Weights of a small encoder-decoder audio transcriber.
Data: trained on read English sentences (LibriTTS-R), 36.0 epochs.
Rows from block 2 of the text decoder of a small encoder-decoder audio transcriber, named by matrix and row number. Rows with one number belong to one neuron. Each number is 50 + 12 x the weight over its row's rms, rounded and kept within 0 to 99. All counts start at 0.
After each neuron's rows are labels from the 100 texts, of 14976, where the neuron reaches its highest value: "fires on" is the input token at the peak. Only what is clearly more common there than usual is listed. The data: read English sentences (LibriTTS-R). In brackets: how many of the 100, against the usual share in percent.
# fc1: MLP up (decoder.blocks.2.mlp.fc1.weight, 384x192), inputs 0-63
# fc2: MLP down (decoder.blocks.2.mlp.fc2.weight, 192x384, transposed), outputs 0-63

fc1.342:50 59 41 22 50 60 61 36 58 53 45 32 50 54 57 49 43 55 61 30 49 38 62 42 38 45 44 47 49 47 51 53 52 31 48 45 60 45 60 44 43 43 46 50 42 53 51 62 37 18 41 63 57 66 49 55 56 45 58 24 57 54 65 29
fc2.342:37 62 73 54 56 68 72 51 24 58 47 48 35 47 46 32 39 67 45 40 50 55 52 60 54 54 38 54 48 39 64 35 54 36 66 63 14 65 40 54 49 50 54 42 59 40 55 48 58 45 48 42 55 39 55 48 47 31 37 58 39 73 55 32
fires on: "g" (100 vs 1.6)

fc1.131:66 46 49 36 51 28 55 66 44 43 37 48 56 64 37 50 59 65 41 30 40 38 49 47 54 51 40 68 53 73 55 50 55 55 70 56 42 36 67 46 34 40 41 44 71 59 60 48 60 44 53 66 57 51 48 33 53 50 46 39 43 72 30 36
fc2.131:44 45 42 52 41 60 51 51 32 39 42 45 65 22 49 59 66 67 68 52 49 53 60 29 48 52 35 56 48 35 50 47 69 48 53 60 53 54 57 57 63 57 67 53 57 55 23 47 38 39 58 56 35 38 42 57 57 55 42 61 54 33 41 40
fires on: "r" (99 vs 4.5)

fc1.133:49 50 71 36 55 55 56 39 42 50 35 27 29 48 50 47 33 62 56 78 49 46 44 37 60 33 44 62 61 65 62 54 49 27 55 36 54 53 51 47 58 66 50 50 55 60 48 41 63 45 37 61 62 51 33 43 57 62 37 44 66 59 35 23
fc2.133:64 61 52 60 49 42 51 55 47 30 49 48 61 45 59 71 56 39 47 61 46 64 50 41 55 78 63 54 58 47 57 38 42 34 45 46 58 45 75 58 32 45 39 55 51 65 60 61 63 35 39 51 60 41 43 63 49 68 53 27 54 68 28 40
fires on: "g" (99 vs 1.6)

fc1.352:47 46 39 39 62 55 56 52 52 58 47 53 59 54 31 42 65 61 22 70 48 48 40 50 41 55 30 60 48 56 42 63 58 48 57 52 34 64 57 50 23 57 50 43 68 56 25 48 34 58 58 51 56 58 52 54 41 37 30 30 49 61 43 31
fc2.352:40 74 37 52 40 46 37 43 56 52 45 62 35 64 36 53 39 60 51 31 65 46 80 51 64 30 71 41 56 33 53 60 37 45 55 51 58 46 53 56 89 53 56 55 33 28 67 39 37 52 57 46 49 47 42 43 34 66 46 46 53 53 27 48
fires on: "r" (63 vs 4.5); "i" (26 vs 5.4)

fc1.184:74 51 54 59 43 47 47 64 08 37 52 71 53 48 61 45 35 57 83 50 76 61 45 36 21 73 55 62 56 45 60 39 62 38 75 53 35 81 48 54 50 49 59 45 35 30 47 65 36 57 56 42 50 51 50 70 66 65 54 44 66 74 57 55
fc2.184:62 64 56 52 48 59 52 36 49 54 48 44 47 51 45 39 59 53 27 62 57 37 47 60 39 78 62 71 45 29 46 56 49 45 25 42 46 35 47 58 25 62 60 57 50 61 54 47 28 69 57 56 55 72 56 35 39 41 64 45 60 57 20 48
fires on: "d" (34 vs 3.6); "m" (31 vs 2); "b" (19 vs 1.2); "y" (13 vs 1.7)

fc1.256:57 36 53 46 51 75 28 59 45 58 70 61 53 48 36 54 68 63 60 46 54 58 51 54 51 34 33 40 65 60 55 45 38 45 40 57 42 59 50 36 53 58 59 30 36 60 33 61 37 51 27 55 54 30 49 65 42 42 30 40 45 81 17 55
fc2.256:11 56 54 57 53 49 48 59 58 50 47 41 43 66 59 47 52 44 49 45 48 66 52 42 64 58 31 46 41 41 58 54 32 52 53 54 56 45 67 33 65 46 44 47 45 45 36 64 12 71 46 43 51 60 31 75 33 40 34 37 61 29 28 50
fires on: "u" (77 vs 2.3); "g" (12 vs 1.6)

fc1.329:31 43 41 44 44 77 51 46 42 36 56 64 79 55 61 44 58 41 32 30 71 64 52 33 60 42 55 45 51 68 43 47 47 57 63 53 46 43 31 75 71 42 49 62 50 42 57 50 40 27 42 42 59 44 35 45 55 55 29 64 26 58 51 51
fc2.329:42 64 71 58 55 67 66 59 45 49 34 48 38 68 21 49 39 42 43 45 57 59 65 42 49 49 37 68 32 51 39 64 40 46 46 54 52 45 62 46 68 45 57 51 47 33 54 41 39 45 57 53 37 32 70 69 55 50 43 35 33 35 56 43
fires on: "d" (27 vs 3.6); "q" (23 vs 0.1); "s" (21 vs 4.9); "a" (14 vs 6.3)

fc1.49:47 42 49 24 45 47 37 75 59 48 59 58 53 41 56 72 48 40 43 49 41 48 36 49 27 57 35 38 40 61 51 64 43 63 55 41 44 51 65 41 29 68 50 69 35 46 48 46 44 73 42 50 41 72 35 40 55 34 43 50 43 42 35 33
fc2.49:58 64 60 64 77 64 48 37 47 59 49 38 47 56 32 20 55 45 52 52 46 47 37 52 42 64 74 69 79 49 50 49 52 61 58 57 45 26 51 57 58 43 33 60 52 43 70 37 53 50 67 61 32 52 49 42 75 41 47 49 55 61 64 36
fires on: "i" (100 vs 5.4)

fc1.61:69 70 60 37 82 63 56 57 50 61 57 42 47 41 60 42 29 50 61 50 56 56 63 56 47 60 57 52 16 62 46 39 52 59 38 35 38 52 46 37 51 49 67 45 48 45 63 19 50 27 41 38 57 52 63 42 69 72 40 27 39 55 63 59
fc2.61:19 41 42 27 60 54 29 75 57 46 35 53 55 34 73 44 53 67 50 60 52 53 25 57 50 38 43 63 40 35 52 61 39 76 47 59 54 45 71 48 68 55 51 33 44 45 55 50 35 33 66 70 42 50 40 77 45 22 50 57 47 46 66 44
fires on: "z" (45 vs 0); "s" (37 vs 4.9); "m" (14 vs 2)

fc1.4:35 61 57 55 47 71 34 23 50 30 42 44 51 49 60 54 63 47 49 38 78 62 40 51 56 43 54 48 57 38 34 42 69 42 73 22 60 65 38 41 73 14 61 51 56 63 54 26 47 46 49 52 53 49 33 61 64 66 36 46 50 38 58 54
fc2.4:54 37 59 50 44 44 37 46 64 76 39 56 63 37 65 37 43 50 36 49 38 41 52 39 69 65 77 46 65 56 55 66 54 50 35 49 66 48 49 40 56 21 53 33 72 32 53 58 36 40 66 60 41 40 53 41 59 45 48 50 37 41 47 93
fires on: "i" (81 vs 5.4); "<end>" (11 vs 1.5)

fc1.285:49 46 23 27 54 49 43 60 59 51 55 59 76 57 49 62 26 74 56 44 43 72 72 65 29 78 57 29 54 57 48 48 63 49 39 54 58 61 47 61 41 46 73 60 56 42 52 50 68 56 48 52 45 65 43 30 45 37 40 41 56 58 64 45
fc2.285:68 68 52 78 61 56 63 37 39 52 34 41 58 52 49 53 64 38 30 33 43 50 42 53 60 48 49 42 55 39 44 50 40 46 47 62 31 48 48 50 76 56 31 63 62 35 38 46 29 66 41 43 69 70 41 51 51 39 51 55 25 57 33 65
fires on: "e" (70 vs 10); "d" (16 vs 3.6); "x" (12 vs 0.1)

fc1.324:26 51 34 45 53 53 45 57 37 32 46 59 41 47 29 46 53 43 62 45 56 52 55 60 58 53 47 36 55 40 50 49 42 53 61 59 49 37 65 54 37 66 35 28 44 33 43 70 36 43 45 58 56 37 42 52 68 49 69 44 55 68 44 41
fc2.324:57 30 35 46 62 36 38 41 36 53 55 56 56 54 45 50 51 37 60 52 41 37 61 55 55 46 68 49 65 49 62 48 33 41 24 39 32 41 55 54 52 52 73 40 64 56 56 54 73 65 52 49 46 38 44 30 55 81 52 68 27 67 45 58
fires on: "a" (100 vs 6.3)

fc1.330:43 47 49 39 61 51 41 47 42 74 53 36 64 58 51 31 48 45 62 55 42 73 70 59 64 29 74 45 42 63 50 42 41 52 54 55 61 60 53 57 30 56 47 68 45 68 66 31 50 72 38 58 57 56 65 52 70 46 59 49 38 58 41 50
fc2.330:58 49 58 67 48 37 54 51 53 59 33 45 48 47 64 51 54 48 64 58 48 64 41 54 49 43 61 50 68 67 25 25 57 56 41 44 61 60 50 29 44 41 34 46 64 37 62 50 54 31 61 46 65 54 40 49 63 49 47 54 64 28 37 59
fires on: "u" (72 vs 2.3); "y" (10 vs 1.7)

fc1.22:34 21 60 83 29 63 56 40 54 38 42 69 38 48 47 39 30 41 44 48 43 58 48 58 34 70 45 48 46 38 51 41 70 55 40 45 40 35 52 55 64 44 66 54 28 61 57 58 36 65 54 60 31 57 56 37 67 61 54 40 58 58 48 43
fc2.22:65 52 57 21 61 45 61 48 30 52 50 51 58 59 61 66 59 50 57 58 48 43 63 49 70 37 44 42 38 42 45 49 41 42 60 59 53 61 44 38 61 35 37 48 42 52 45 53 30 64 46 67 43 45 37 69 47 61 30 64 41 36 60 56
fires on: "z" (54 vs 0); "j" (18 vs 0.1); "s" (10 vs 4.9); "x" (8 vs 0.1)

fc1.309:38 59 38 52 59 65 64 50 65 62 82 61 66 41 55 43 47 46 56 63 43 29 50 33 45 55 59 53 45 42 45 39 48 23 55 53 56 47 33 55 43 45 52 66 53 39 49 50 41 72 40 43 63 54 49 51 54 33 53 51 63 60 60 28
fc2.309:71 57 42 50 46 78 35 65 36 43 34 53 57 50 59 65 41 41 62 69 42 67 64 69 60 36 52 44 40 47 62 44 62 45 43 53 23 57 58 43 52 68 63 50 51 51 42 50 61 59 44 37 24 39 58 48 65 46 40 39 60 36 55 59
fires on: "d" (98 vs 3.6)

fc1.278:34 55 51 47 46 33 26 61 50 51 57 51 32 48 57 43 78 31 38 46 57 63 27 54 63 49 62 53 51 40 61 29 72 51 42 54 51 40 47 49 49 78 36 67 57 52 42 48 32 34 43 39 59 52 42 46 66 59 44 48 57 68 63 56
fc2.278:59 36 50 43 46 53 67 43 83 49 57 53 44 27 65 66 65 30 59 43 39 73 47 57 49 48 44 49 33 70 47 79 74 57 41 35 42 57 60 49 54 67 59 39 56 39 62 54 59 62 50 30 45 48 47 57 16 74 55 61 40 44 53 62
fires on: "i" (98 vs 5.4)

fc1.171:62 72 52 61 54 44 62 39 68 72 64 55 48 33 51 54 51 57 30 28 45 58 61 47 40 37 47 56 46 44 56 45 86 41 64 62 33 36 50 38 41 65 68 43 45 59 46 47 42 51 40 41 52 64 53 72 39 69 69 38 48 28 29 63
fc2.171:29 42 49 41 51 51 55 52 34 32 48 61 35 35 50 72 61 46 36 69 50 75 41 42 61 47 70 65 31 52 49 37 43 49 50 64 38 45 58 60 63 66 41 39 37 55 49 21 70 33 57 70 42 42 59 42 64 43 39 29 69 53 55 64
fires on: "e" (97 vs 10)

fc1.104:35 35 42 51 55 51 53 19 40 37 66 19 30 43 51 51 53 43 54 46 59 54 50 49 55 51 39 58 44 59 40 60 48 36 62 74 47 70 38 24 48 53 50 60 31 52 46 36 60 57 32 66 50 52 43 54 44 66 47 41 51 66 51 59
fc2.104:34 47 44 45 58 36 48 50 48 35 61 22 47 17 51 44 64 25 56 42 33 62 51 51 54 46 65 42 39 38 62 67 58 27 78 71 33 37 34 71 55 57 40 73 63 49 50 71 60 55 68 38 51 26 34 61 72 61 58 52 43 43 57 59
fires on: "y" (77 vs 1.7)

fc1.236:37 47 55 46 53 59 50 44 50 44 40 52 51 61 29 68 34 65 44 36 57 69 55 54 42 71 56 48 61 58 44 44 78 24 63 55 57 42 41 61 38 43 61 57 64 51 62 50 61 33 46 55 50 53 38 42 53 73 46 26 71 55 44 64
fc2.236:55 50 40 43 40 24 40 49 73 40 61 37 43 47 50 32 48 59 48 40 49 28 54 56 44 52 57 51 55 46 48 53 63 43 33 30 42 47 52 51 38 54 83 63 42 60 26 48 47 52 59 68 44 58 51 16 56 57 40 38 44 48 45 61
fires on: "o" (86 vs 6.1)

fc1.58:37 61 49 38 51 45 46 62 45 38 50 61 36 54 63 57 52 68 55 65 38 57 70 73 61 63 49 64 31 16 46 53 59 45 40 26 61 38 50 62 47 64 58 51 56 15 42 43 49 59 58 64 62 58 60 42 60 48 47 50 56 22 39 26
fc2.58:40 50 41 46 47 44 45 39 48 55 42 46 46 31 56 73 59 50 55 60 29 52 50 70 37 52 35 49 68 48 57 59 32 65 35 50 46 43 41 54 65 64 34 27 70 30 38 65 17 60 60 55 25 63 59 48 65 51 47 42 59 45 37 33
fires on: "h" (55 vs 5.1); "j" (44 vs 0.1)

fc1.138:57 44 49 37 57 47 28 60 64 56 55 58 52 45 38 48 55 35 40 70 37 50 47 61 48 42 48 57 41 55 53 45 56 55 63 37 37 39 68 67 44 41 38 53 60 57 42 73 60 43 52 43 40 41 24 25 48 38 49 61 61 57 70 49
fc2.138:51 52 50 29 48 35 40 43 47 53 58 37 55 56 54 55 56 54 42 29 49 63 73 45 52 62 56 53 42 36 58 54 25 59 62 34 43 59 49 26 61 41 54 54 54 38 76 60 35 46 51 51 47 42 50 57 46 41 47 62 44 73 57 52
fires on: "r" (65 vs 4.5); "p" (28 vs 1.3)

fc1.294:50 54 51 31 48 41 53 41 40 43 45 59 37 59 52 44 53 68 42 51 35 54 49 32 28 41 70 42 50 46 46 57 55 58 24 64 58 66 59 37 49 78 50 38 68 56 62 41 44 48 47 56 37 42 36 64 47 47 66 31 17 57 75 42
fc2.294:22 59 54 59 57 23 55 48 58 58 43 44 48 32 41 41 49 49 41 55 51 77 58 30 52 73 46 83 57 46 40 64 45 43 47 57 46 54 44 71 37 54 53 66 51 50 38 54 66 38 47 50 69 69 56 43 52 49 61 58 46 29 48 45
fires on: "h" (99 vs 5.1)

fc1.280:61 54 37 37 67 60 59 54 50 68 53 53 41 38 65 47 09 35 51 64 60 38 55 46 46 40 46 48 42 52 44 50 49 27 49 50 40 63 65 52 40 34 44 47 57 53 41 44 40 55 30 63 45 69 46 41 58 45 41 56 40 36 42 39
fc2.280:39 60 68 45 40 52 45 58 69 37 61 54 66 42 55 35 52 53 83 55 37 45 58 69 70 37 43 71 48 39 57 42 44 36 51 51 55 56 60 31 58 48 40 60 56 56 57 40 65 58 46 46 40 33 58 52 41 44 29 44 48 30 46 38
fires on: "u" (92 vs 2.3)

fc1.19:40 29 36 38 48 57 62 67 46 56 38 58 58 42 41 52 58 75 49 54 33 56 68 38 50 43 47 43 54 64 40 48 41 34 74 73 62 56 55 46 45 37 45 42 28 54 27 59 48 39 52 37 69 53 53 76 54 50 48 49 55 54 72 42
fc2.19:59 81 48 58 44 57 52 50 41 46 64 41 59 49 53 58 31 46 47 60 49 63 67 44 53 51 59 43 70 32 43 48 54 44 45 60 47 53 43 68 76 49 51 60 68 24 43 36 51 54 59 56 46 49 63 54 47 53 42 32 66 62 48 41
fires on: "e" (88 vs 10)

fc1.10:44 67 34 44 56 53 49 45 51 46 33 59 47 77 69 34 63 49 60 59 85 47 33 41 42 22 39 53 48 38 57 65 39 48 26 53 32 28 47 45 54 62 42 37 66 70 52 54 61 50 45 72 51 46 35 68 45 39 40 73 53 58 44 58
fc2.10:61 47 69 61 58 46 35 45 50 47 48 62 35 72 55 42 55 55 34 38 61 53 53 49 57 57 41 69 44 71 59 39 47 31 58 36 58 49 41 38 22 50 54 61 40 65 36 37 36 42 60 39 58 45 64 53 67 54 37 44 54 53 73 45
fires on: "h" (95 vs 5.1)

fc1.130:68 40 58 46 31 49 59 42 47 80 68 54 25 66 49 63 42 50 50 51 30 57 54 42 45 58 60 64 40 55 32 52 42 35 39 55 50 40 33 57 36 69 49 52 42 57 58 67 43 36 42 41 81 23 42 61 50 69 62 48 45 15 49 45
fc2.130:24 47 53 42 70 30 39 60 37 62 57 64 41 41 32 63 55 47 69 52 52 26 45 57 29 61 46 54 46 48 59 59 64 62 50 63 36 82 41 44 51 56 38 46 51 51 51 46 66 47 52 46 57 49 61 39 67 30 37 51 51 59 37 43
fires on: "z" (42 vs 0); "s" (14 vs 4.9); "x" (9 vs 0.1); "p" (8 vs 1.3)

fc1.243:47 44 51 73 59 55 46 53 60 46 66 54 40 51 30 46 27 49 74 36 65 62 48 75 40 70 45 46 46 60 56 30 44 47 41 40 35 46 39 48 56 68 55 41 61 48 30 37 55 68 40 52 56 58 36 48 56 58 46 71 64 40 45 59
fc2.243:35 55 44 44 46 36 55 58 44 68 39 66 46 32 39 64 49 28 51 53 53 17 58 54 48 53 55 36 62 56 56 67 60 53 40 58 38 33 45 57 50 62 64 58 51 42 65 45 40 53 59 57 49 63 65 46 42 61 48 57 77 54 34 52
fires on: "z" (65 vs 0); "l" (17 vs 3.3)

fc1.263:41 56 86 56 34 42 50 52 70 59 42 49 58 49 60 59 39 49 74 38 42 42 39 57 58 68 57 58 37 47 55 63 40 37 69 54 54 59 51 51 40 54 49 63 54 72 24 49 40 35 64 49 82 46 60 59 67 45 42 44 46 49 59 48
fc2.263:38 34 45 27 61 33 27 54 30 57 35 46 68 40 45 56 59 59 49 61 38 50 63 46 59 47 55 50 42 33 54 69 57 52 50 36 41 61 63 60 52 47 43 72 39 43 59 67 50 30 43 49 51 46 35 53 35 52 63 69 37 58 57 51
fires on: "a" (100 vs 6.3)

fc1.198:35 52 35 45 52 58 50 52 57 54 50 68 48 54 32 68 61 49 47 57 37 57 54 23 30 49 69 52 57 58 48 30 46 33 66 55 60 48 32 41 44 57 34 49 55 57 56 60 54 39 16 49 66 57 54 37 59 61 43 64 54 60 71 35
fc2.198:57 49 28 42 40 56 55 56 60 70 83 69 53 47 43 40 75 50 57 58 45 29 62 41 37 61 53 60 49 63 56 72 51 54 80 57 55 47 50 48 44 55 38 59 74 36 47 36 38 43 59 64 58 48 72 62 48 28 72 59 56 54 56 42
fires on: "r" (36 vs 4.5); "l" (35 vs 3.3); "n" (18 vs 5.2)

fc1.34:55 40 44 50 47 41 36 65 68 19 38 57 42 39 59 61 61 48 44 69 42 24 54 38 60 50 41 52 31 58 41 26 57 31 66 43 63 61 53 36 28 38 42 46 37 76 58 51 66 50 45 50 27 47 50 51 40 56 54 34 54 40 49 52
fc2.34:51 64 43 45 37 72 51 32 43 76 43 55 50 66 47 24 57 53 45 75 43 42 63 61 31 70 59 47 79 35 58 43 76 58 39 49 53 40 50 43 57 43 45 43 46 74 54 46 33 65 35 51 44 59 66 54 57 47 81 22 64 51 34 42
fires on: "i" (93 vs 5.4)

fc1.84:48 47 57 29 36 39 52 59 50 47 49 60 68 67 63 44 44 75 44 49 57 47 61 43 42 40 70 62 65 52 53 50 41 62 36 40 45 53 33 49 67 46 54 48 63 27 52 55 48 26 49 49 49 74 48 52 41 48 62 48 63 38 42 25
fc2.84:53 33 67 50 35 39 43 57 48 45 69 35 49 43 64 63 61 46 28 47 39 58 34 58 64 35 51 45 68 51 44 51 44 76 57 29 55 62 38 54 47 48 50 56 63 64 57 26 46 66 66 36 40 42 42 50 40 57 51 48 55 67 77 48
fires on: "y" (83 vs 1.7)

fc1.234:49 47 42 34 64 65 48 57 48 47 53 73 76 53 44 71 20 56 21 53 39 44 51 43 61 62 48 40 43 45 56 55 30 54 51 38 48 56 67 36 59 43 51 64 59 32 44 66 38 70 47 50 33 59 41 46 52 31 63 50 44 36 54 42
fc2.234:50 58 35 49 75 46 46 82 39 44 48 40 42 56 29 62 72 56 51 55 55 58 54 48 44 54 62 59 54 36 56 39 58 45 54 52 56 58 59 52 54 32 50 58 71 38 35 42 42 33 48 44 52 55 59 33 55 66 39 46 52 39 30 89
fires on: "r" (98 vs 4.5)

fc1.76:40 36 57 52 26 54 51 54 53 71 66 57 62 53 38 56 43 72 56 62 51 44 40 70 57 60 33 65 49 57 46 29 58 49 43 39 69 19 65 51 64 55 50 26 48 28 50 50 44 44 38 45 43 40 44 45 35 40 56 61 60 47 54 51
fc2.76:62 46 45 58 48 55 42 53 51 50 77 59 43 48 52 43 44 36 57 42 66 74 64 54 44 60 38 54 52 67 44 56 45 42 65 65 33 39 34 30 38 50 43 52 65 37 54 50 41 61 47 47 49 68 39 46 37 33 43 39 58 49 28 64
fires on: "g" (56 vs 1.6)

fc1.153:55 62 49 46 42 39 58 52 24 38 48 60 57 44 44 44 12 51 67 33 50 45 26 51 34 28 45 61 39 45 53 60 40 45 47 56 61 41 42 39 32 61 62 55 43 58 55 70 45 22 45 61 53 61 50 79 76 71 51 52 70 48 65 50
fc2.153:72 49 45 57 25 63 40 33 63 57 58 62 46 57 76 61 55 41 37 40 37 43 61 54 51 48 58 68 28 66 32 52 61 58 60 55 55 50 35 41 56 51 54 56 51 69 82 56 42 41 49 26 57 37 41 36 66 55 52 42 23 52 65 37
fires on: "o" (97 vs 6.1)

fc1.159:65 36 61 50 64 37 47 51 40 62 39 51 45 67 56 43 48 78 35 50 53 63 62 61 26 51 74 18 43 68 48 35 47 39 50 40 62 22 46 44 36 37 49 45 39 58 68 54 43 38 52 47 41 44 44 53 41 25 65 30 49 46 70 36
fc2.159:54 50 67 45 66 51 43 41 42 55 48 54 50 54 65 53 67 76 55 74 30 43 65 45 46 63 44 63 30 44 51 66 50 55 37 67 60 52 61 76 55 53 46 70 49 38 42 49 63 52 41 43 65 45 53 49 47 44 41 49 52 32 59 44
fires on: "e" (50 vs 10); "t" (38 vs 7.3)

fc1.244:53 48 56 19 73 66 32 51 53 43 28 43 29 67 41 60 63 62 59 46 61 46 49 47 56 55 46 30 45 40 45 47 27 53 59 36 53 48 53 48 30 77 64 52 47 43 62 60 65 58 39 08 56 46 49 35 42 66 49 56 45 57 35 59
fc2.244:45 57 26 48 52 23 48 35 61 48 57 53 35 25 53 46 49 47 50 67 57 57 60 55 62 60 51 50 40 63 44 64 37 53 38 76 48 77 54 51 45 34 58 68 65 59 58 68 32 53 57 53 49 55 71 42 57 42 64 58 39 46 61 53
fires on: "a" (75 vs 6.3); "i" (23 vs 5.4)

fc1.239:52 76 54 39 64 38 46 37 49 52 51 49 27 53 67 48 37 59 30 50 42 56 43 34 39 69 66 25 49 45 50 52 63 42 76 64 37 36 50 66 60 37 60 38 58 36 44 31 52 66 29 55 63 67 43 66 58 69 76 51 45 58 51 54
fc2.239:54 65 48 51 68 64 64 41 50 46 47 54 32 60 61 68 61 61 51 37 30 49 29 55 64 23 52 73 36 37 30 59 58 49 50 61 51 29 42 52 69 57 40 51 34 51 46 49 40 61 53 44 36 33 60 32 16 50 48 46 59 28 32 51
fires on: "a" (60 vs 6.3); "d" (25 vs 3.6); "n" (12 vs 5.2)

fc1.78:53 44 58 47 62 53 48 44 35 25 61 43 70 64 57 50 36 42 42 38 44 53 64 55 40 58 52 67 71 50 42 46 53 48 39 60 58 49 74 54 53 39 60 49 34 77 42 62 57 33 31 50 42 75 21 43 77 34 58 61 69 60 50 59
fc2.78:54 57 66 61 46 55 49 56 46 70 58 51 24 39 36 57 47 67 44 59 43 42 38 56 51 82 36 52 56 58 50 37 72 58 53 47 55 38 41 52 69 43 18 64 44 56 45 43 38 53 44 36 53 50 55 66 43 45 45 38 60 37 67 56
fires on: "e" (36 vs 10); "u" (19 vs 2.3); "g" (16 vs 1.6); "i" (14 vs 5.4)

fc1.346:43 71 42 35 55 46 52 29 38 68 57 42 55 67 35 48 18 44 65 50 47 51 37 52 63 45 59 76 37 42 55 46 46 47 54 45 26 52 48 68 56 54 49 41 48 39 52 60 62 44 34 30 55 66 47 61 44 54 50 33 70 42 71 23
fc2.346:50 48 61 65 30 54 47 48 63 66 50 54 46 51 47 42 60 57 53 62 57 42 61 44 63 60 56 40 72 42 56 51 55 45 38 50 34 43 61 49 55 37 70 49 48 43 43 67 35 60 45 41 45 59 43 42 60 38 47 32 57 65 46 46
fires on: "i" (85 vs 5.4); "o" (15 vs 6.1)

fc1.266:56 60 58 54 57 72 63 46 54 35 50 51 54 42 36 36 49 56 30 54 64 42 69 47 64 32 64 40 60 69 69 50 54 35 64 32 50 33 33 44 14 59 47 68 67 80 58 54 57 55 47 54 19 23 41 57 39 58 72 48 58 52 45 43
fc2.266:50 51 42 44 57 53 57 39 50 55 68 36 50 43 48 62 54 56 32 57 27 59 38 52 49 63 31 57 45 41 42 85 57 52 58 67 50 64 45 43 57 66 41 27 58 30 49 44 27 41 67 47 58 54 29 69 59 34 52 58 33 37 63 41
fires on: "r" (62 vs 4.5); "c" (16 vs 1.8); "a" (14 vs 6.3)

fc1.85:44 48 60 56 35 36 39 36 47 46 39 50 54 54 49 57 59 68 56 36 68 53 54 34 46 43 39 53 48 65 87 40 69 54 48 38 28 64 33 38 36 35 57 41 60 45 55 48 48 76 46 34 34 67 43 53 60 56 59 41 38 50 48 42
fc2.85:28 63 43 33 43 36 35 40 44 34 60 39 30 64 62 46 43 46 35 44 67 50 45 62 55 34 57 55 69 45 50 59 74 19 60 48 54 48 35 64 56 61 58 41 55 50 60 34 34 48 49 51 61 36 36 50 33 48 25 51 52 41 48 30
fires on: "d" (98 vs 3.6)

fc1.292:50 46 33 50 58 65 56 43 52 56 44 75 68 65 38 54 38 39 58 47 70 52 56 58 56 48 55 51 56 38 45 22 47 54 52 60 42 43 52 51 52 47 58 67 57 42 53 38 23 59 35 25 60 78 41 40 36 51 39 53 44 56 28 54
fc2.292:73 54 58 63 50 39 50 47 59 44 47 51 67 52 48 50 41 64 63 47 36 47 31 61 30 50 48 64 36 59 35 52 48 35 88 47 45 57 23 39 43 56 40 42 56 40 43 48 70 58 48 55 36 48 63 28 42 43 50 39 23 45 55 61
fires on: "e" (50 vs 10); "r" (26 vs 4.5); "b" (12 vs 1.2)

fc1.12:25 63 47 37 63 26 63 31 47 62 49 28 69 35 51 53 65 41 34 51 57 55 60 46 59 59 76 41 65 77 49 65 51 43 68 57 63 25 55 58 65 54 49 55 41 56 59 54 55 71 38 22 51 33 68 51 46 48 45 63 32 29 36 17
fc2.12:52 49 62 46 52 55 58 35 44 46 53 26 56 53 60 42 73 46 56 54 47 75 54 60 41 43 44 55 41 58 54 37 15 54 49 47 35 47 29 17 48 62 51 67 56 65 48 45 58 52 41 49 62 56 39 37 46 47 54 70 57 32 55 37
fires on: "i" (91 vs 5.4)

fc1.204:51 43 66 36 44 62 50 51 42 47 67 25 60 30 50 37 50 68 46 21 54 58 50 57 48 49 52 57 51 46 55 38 75 59 58 30 36 60 46 61 29 68 60 55 35 40 44 48 33 42 50 65 64 55 45 42 42 66 49 45 55 63 33 49
fc2.204:39 58 54 43 24 57 51 35 67 53 65 50 46 50 78 49 48 65 55 78 47 33 62 40 64 47 49 33 36 43 63 56 38 42 57 38 52 52 54 35 43 32 39 53 44 52 39 49 42 37 42 44 40 48 49 54 49 39 47 63 53 43 56 62
fires on: "g" (75 vs 1.6); "q" (19 vs 0.1)

fc1.251:38 52 31 34 30 69 77 40 56 52 53 55 67 61 45 56 48 51 53 53 64 45 36 53 31 42 42 65 46 41 70 19 36 29 40 47 50 48 55 48 47 52 40 44 57 44 61 61 38 49 65 29 51 64 58 49 79 67 41 33 48 64 51 61
fc2.251:48 43 53 60 53 49 66 61 36 50 62 46 38 25 69 43 45 48 68 44 25 57 65 58 69 62 45 47 61 61 36 54 57 33 43 54 45 49 76 64 39 61 68 62 36 67 54 55 61 39 46 65 57 51 47 49 64 50 48 50 59 57 51 62
fires on: "i" (96 vs 5.4)

fc1.189:61 32 78 56 58 68 44 54 68 85 30 39 47 49 47 53 51 51 63 56 45 42 59 48 49 59 64 56 28 36 58 61 55 47 48 38 50 39 38 31 51 61 29 59 34 54 58 38 28 42 57 44 36 81 45 50 47 51 48 44 53 58 37 62
fc2.189:59 56 39 61 77 45 83 65 34 55 46 52 50 63 55 46 50 58 45 47 51 69 56 50 31 49 48 47 40 46 47 32 41 63 47 68 37 51 50 55 58 59 46 64 54 66 43 38 40 57 54 59 48 54 48 36 64 37 40 59 37 54 64 50
fires on: "z" (71 vs 0); "c" (26 vs 1.8)